Rows from block 2 of a small autoregressive pixel model, named by matrix and row number. Rows with one number belong to one neuron. Each number is 50 + 12 x the weight over its row's rms, rounded and kept within 0 to 99. All counts start at 0.
After each neuron's rows are labels from the 100 images, of 14976, where the neuron reaches its highest value: "top examples" is what is common among them. Only what is clearly more common there than usual is listed. The data: stained colorectal tissue patches (NCT-CRC-HE-100K).
# fc1: MLP up (model.blocks.2.mlp.fc1.weight, 1024x256), inputs 192-223
# fc2: MLP down (model.blocks.2.mlp.fc2.weight, 256x1024, transposed), outputs 192-223

fc1.393:48 43 75 47 44 39 47 48 51 50 60 38 43 43 45 56 42 50 45 45 61 17 62 59 59 61 35 32 49 70 52 78
fc2.393:68 63 64 70 41 56 34 56 22 51 51 38 47 52 56 45 59 38 60 59 42 54 57 37 75 67 62 44 51 55 38 46
top examples: tissue: smooth muscle

fc1.338:42 54 47 49 41 51 57 68 55 39 43 34 38 45 44 48 48 35 29 61 31 73 66 48 78 68 30 54 35 50 40 47
fc2.338:65 45 44 30 48 56 52 43 41 40 45 56 45 72 69 53 55 60 34 34 69 69 41 57 40 71 60 37 47 36 44 36
top examples: tissue: lymphocytes

fc1.350:79 59 50 65 53 46 48 36 60 76 48 38 60 36 49 44 66 39 47 48 50 38 58 65 23 63 62 47 35 46 13 84
fc2.350:45 65 48 53 38 54 55 65 27 54 56 59 55 67 51 56 44 82 46 71 52 58 50 59 40 46 36 63 53 71 72 53
top examples: tissue: tumour epithelium

fc1.280:55 21 69 58 67 42 33 45 17 61 54 47 77 43 36 54 43 78 58 44 50 50 55 48 57 40 53 63 24 36 49 63
fc2.280:62 65 28 44 46 52 41 54 57 51 44 69 40 47 58 60 68 56 28 56 61 51 58 51 55 67 34 61 43 63 70 41
top examples: tissue: normal colon mucosa

fc1.75:51 57 54 32 37 61 56 44 47 57 60 66 54 54 54 31 70 34 56 53 29 52 73 40 70 58 50 06 51 41 33 51
fc2.75:50 70 51 45 53 48 66 57 38 46 42 38 35 44 49 37 48 61 60 55 51 44 25 31 34 50 40 73 61 54 56 61
top examples: tissue: smooth muscle; tissue: debris

fc1.578:59 59 28 14 52 72 53 42 67 43 50 45 54 48 37 40 46 42 36 61 66 41 57 52 54 49 65 57 50 59 64 35
fc2.578:57 45 56 37 41 67 66 57 39 45 58 45 49 32 29 65 46 58 26 59 51 66 62 64 38 49 65 51 39 75 33 68
top examples: tissue: smooth muscle

fc1.523:32 69 36 81 21 45 49 43 48 46 37 52 54 68 32 52 44 34 37 37 41 47 35 40 48 29 42 54 68 27 46 60
fc2.523:51 28 36 77 43 41 19 46 47 68 53 51 58 49 54 56 67 58 38 33 44 43 40 52 54 49 70 49 56 59 68 52
top examples: tissue: mucus; tissue: tumour epithelium

fc1.411:39 44 53 33 52 65 52 44 51 54 25 31 49 68 42 40 54 41 53 57 44 79 26 54 46 57 30 97 47 53 38 67
fc2.411:72 66 48 70 63 62 44 51 40 51 66 61 54 44 47 37 59 65 62 67 22 75 53 50 91 41 59 34 50 58 60 40
top examples: tissue: smooth muscle

fc1.358:49 60 49 39 67 60 62 53 29 38 69 49 59 26 34 42 52 66 49 33 40 66 64 59 30 40 37 53 45 40 36 49
fc2.358:63 43 40 44 51 49 45 43 59 55 32 46 76 49 60 37 52 32 59 57 60 35 48 49 57 62 73 39 71 68 76 57
top examples: tissue: smooth muscle

fc1.512:52 42 63 33 59 58 59 57 43 63 49 56 32 57 45 56 69 43 57 76 37 55 34 42 72 42 70 69 61 41 36 71
fc2.512:47 51 50 42 40 54 52 38 60 44 57 62 56 41 50 35 47 39 32 45 60 30 67 81 32 39 44 69 61 23 63 46
top examples: tissue: debris

fc1.366:61 24 46 33 54 65 27 63 75 38 67 63 65 46 66 56 53 36 62 40 57 52 47 41 35 40 69 28 51 44 65 66
fc2.366:51 56 56 61 60 53 33 42 45 26 57 73 40 44 63 48 48 40 76 46 50 51 57 39 38 56 56 62 61 37 60 29
top examples: tissue: debris

fc1.722:45 50 61 30 39 63 52 33 57 53 72 49 60 70 51 61 53 52 53 58 21 51 55 49 80 39 67 59 46 25 44 56
fc2.722:64 61 57 31 20 41 42 70 33 61 40 49 40 56 60 71 48 39 45 33 73 53 47 40 31 64 43 46 58 44 72 61
top examples: tissue: smooth muscle

fc1.532:55 60 40 61 50 46 42 47 42 60 53 27 65 54 30 62 58 40 38 56 31 78 34 41 61 48 25 62 49 43 40 76
fc2.532:65 44 53 55 44 55 45 57 66 38 51 58 50 40 69 32 44 61 63 62 67 55 64 40 65 54 57 42 59 58 44 47
top examples: tissue: normal colon mucosa

fc1.544:66 44 33 31 67 43 41 14 65 30 49 46 56 34 66 59 50 32 51 47 31 44 41 38 47 44 40 54 66 29 66 65
fc2.544:49 59 59 54 47 61 25 59 39 59 30 22 55 63 45 54 45 49 44 35 51 35 56 34 62 67 47 62 56 51 47 73
top examples: tissue: lymphocytes; tissue: normal colon mucosa

fc1.413:54 23 59 36 49 36 47 42 45 54 55 47 47 65 46 68 53 62 72 60 52 53 40 64 46 37 48 51 55 33 48 39
fc2.413:74 60 45 72 45 31 61 60 48 47 47 60 43 59 56 58 71 44 48 40 32 40 25 67 35 32 60 36 35 36 76 35
top examples: tissue: mucus

fc1.555:56 53 50 36 67 41 40 26 35 47 60 45 39 50 50 60 46 44 58 60 32 36 45 41 59 48 58 42 50 79 53 42
fc2.555:60 63 63 54 57 51 41 41 54 45 53 64 48 53 53 37 70 58 72 79 53 63 34 43 52 45 55 57 54 40 40 60
top examples: tissue: lymphocytes

fc1.652:39 42 51 69 55 57 34 38 40 46 62 34 59 67 60 44 61 64 55 39 60 51 62 51 69 30 49 74 71 58 64 43
fc2.652:59 50 36 12 39 37 58 53 65 46 77 57 60 27 44 41 36 52 35 75 30 58 38 67 72 54 59 44 40 42 47 64
top examples: tissue: tumour epithelium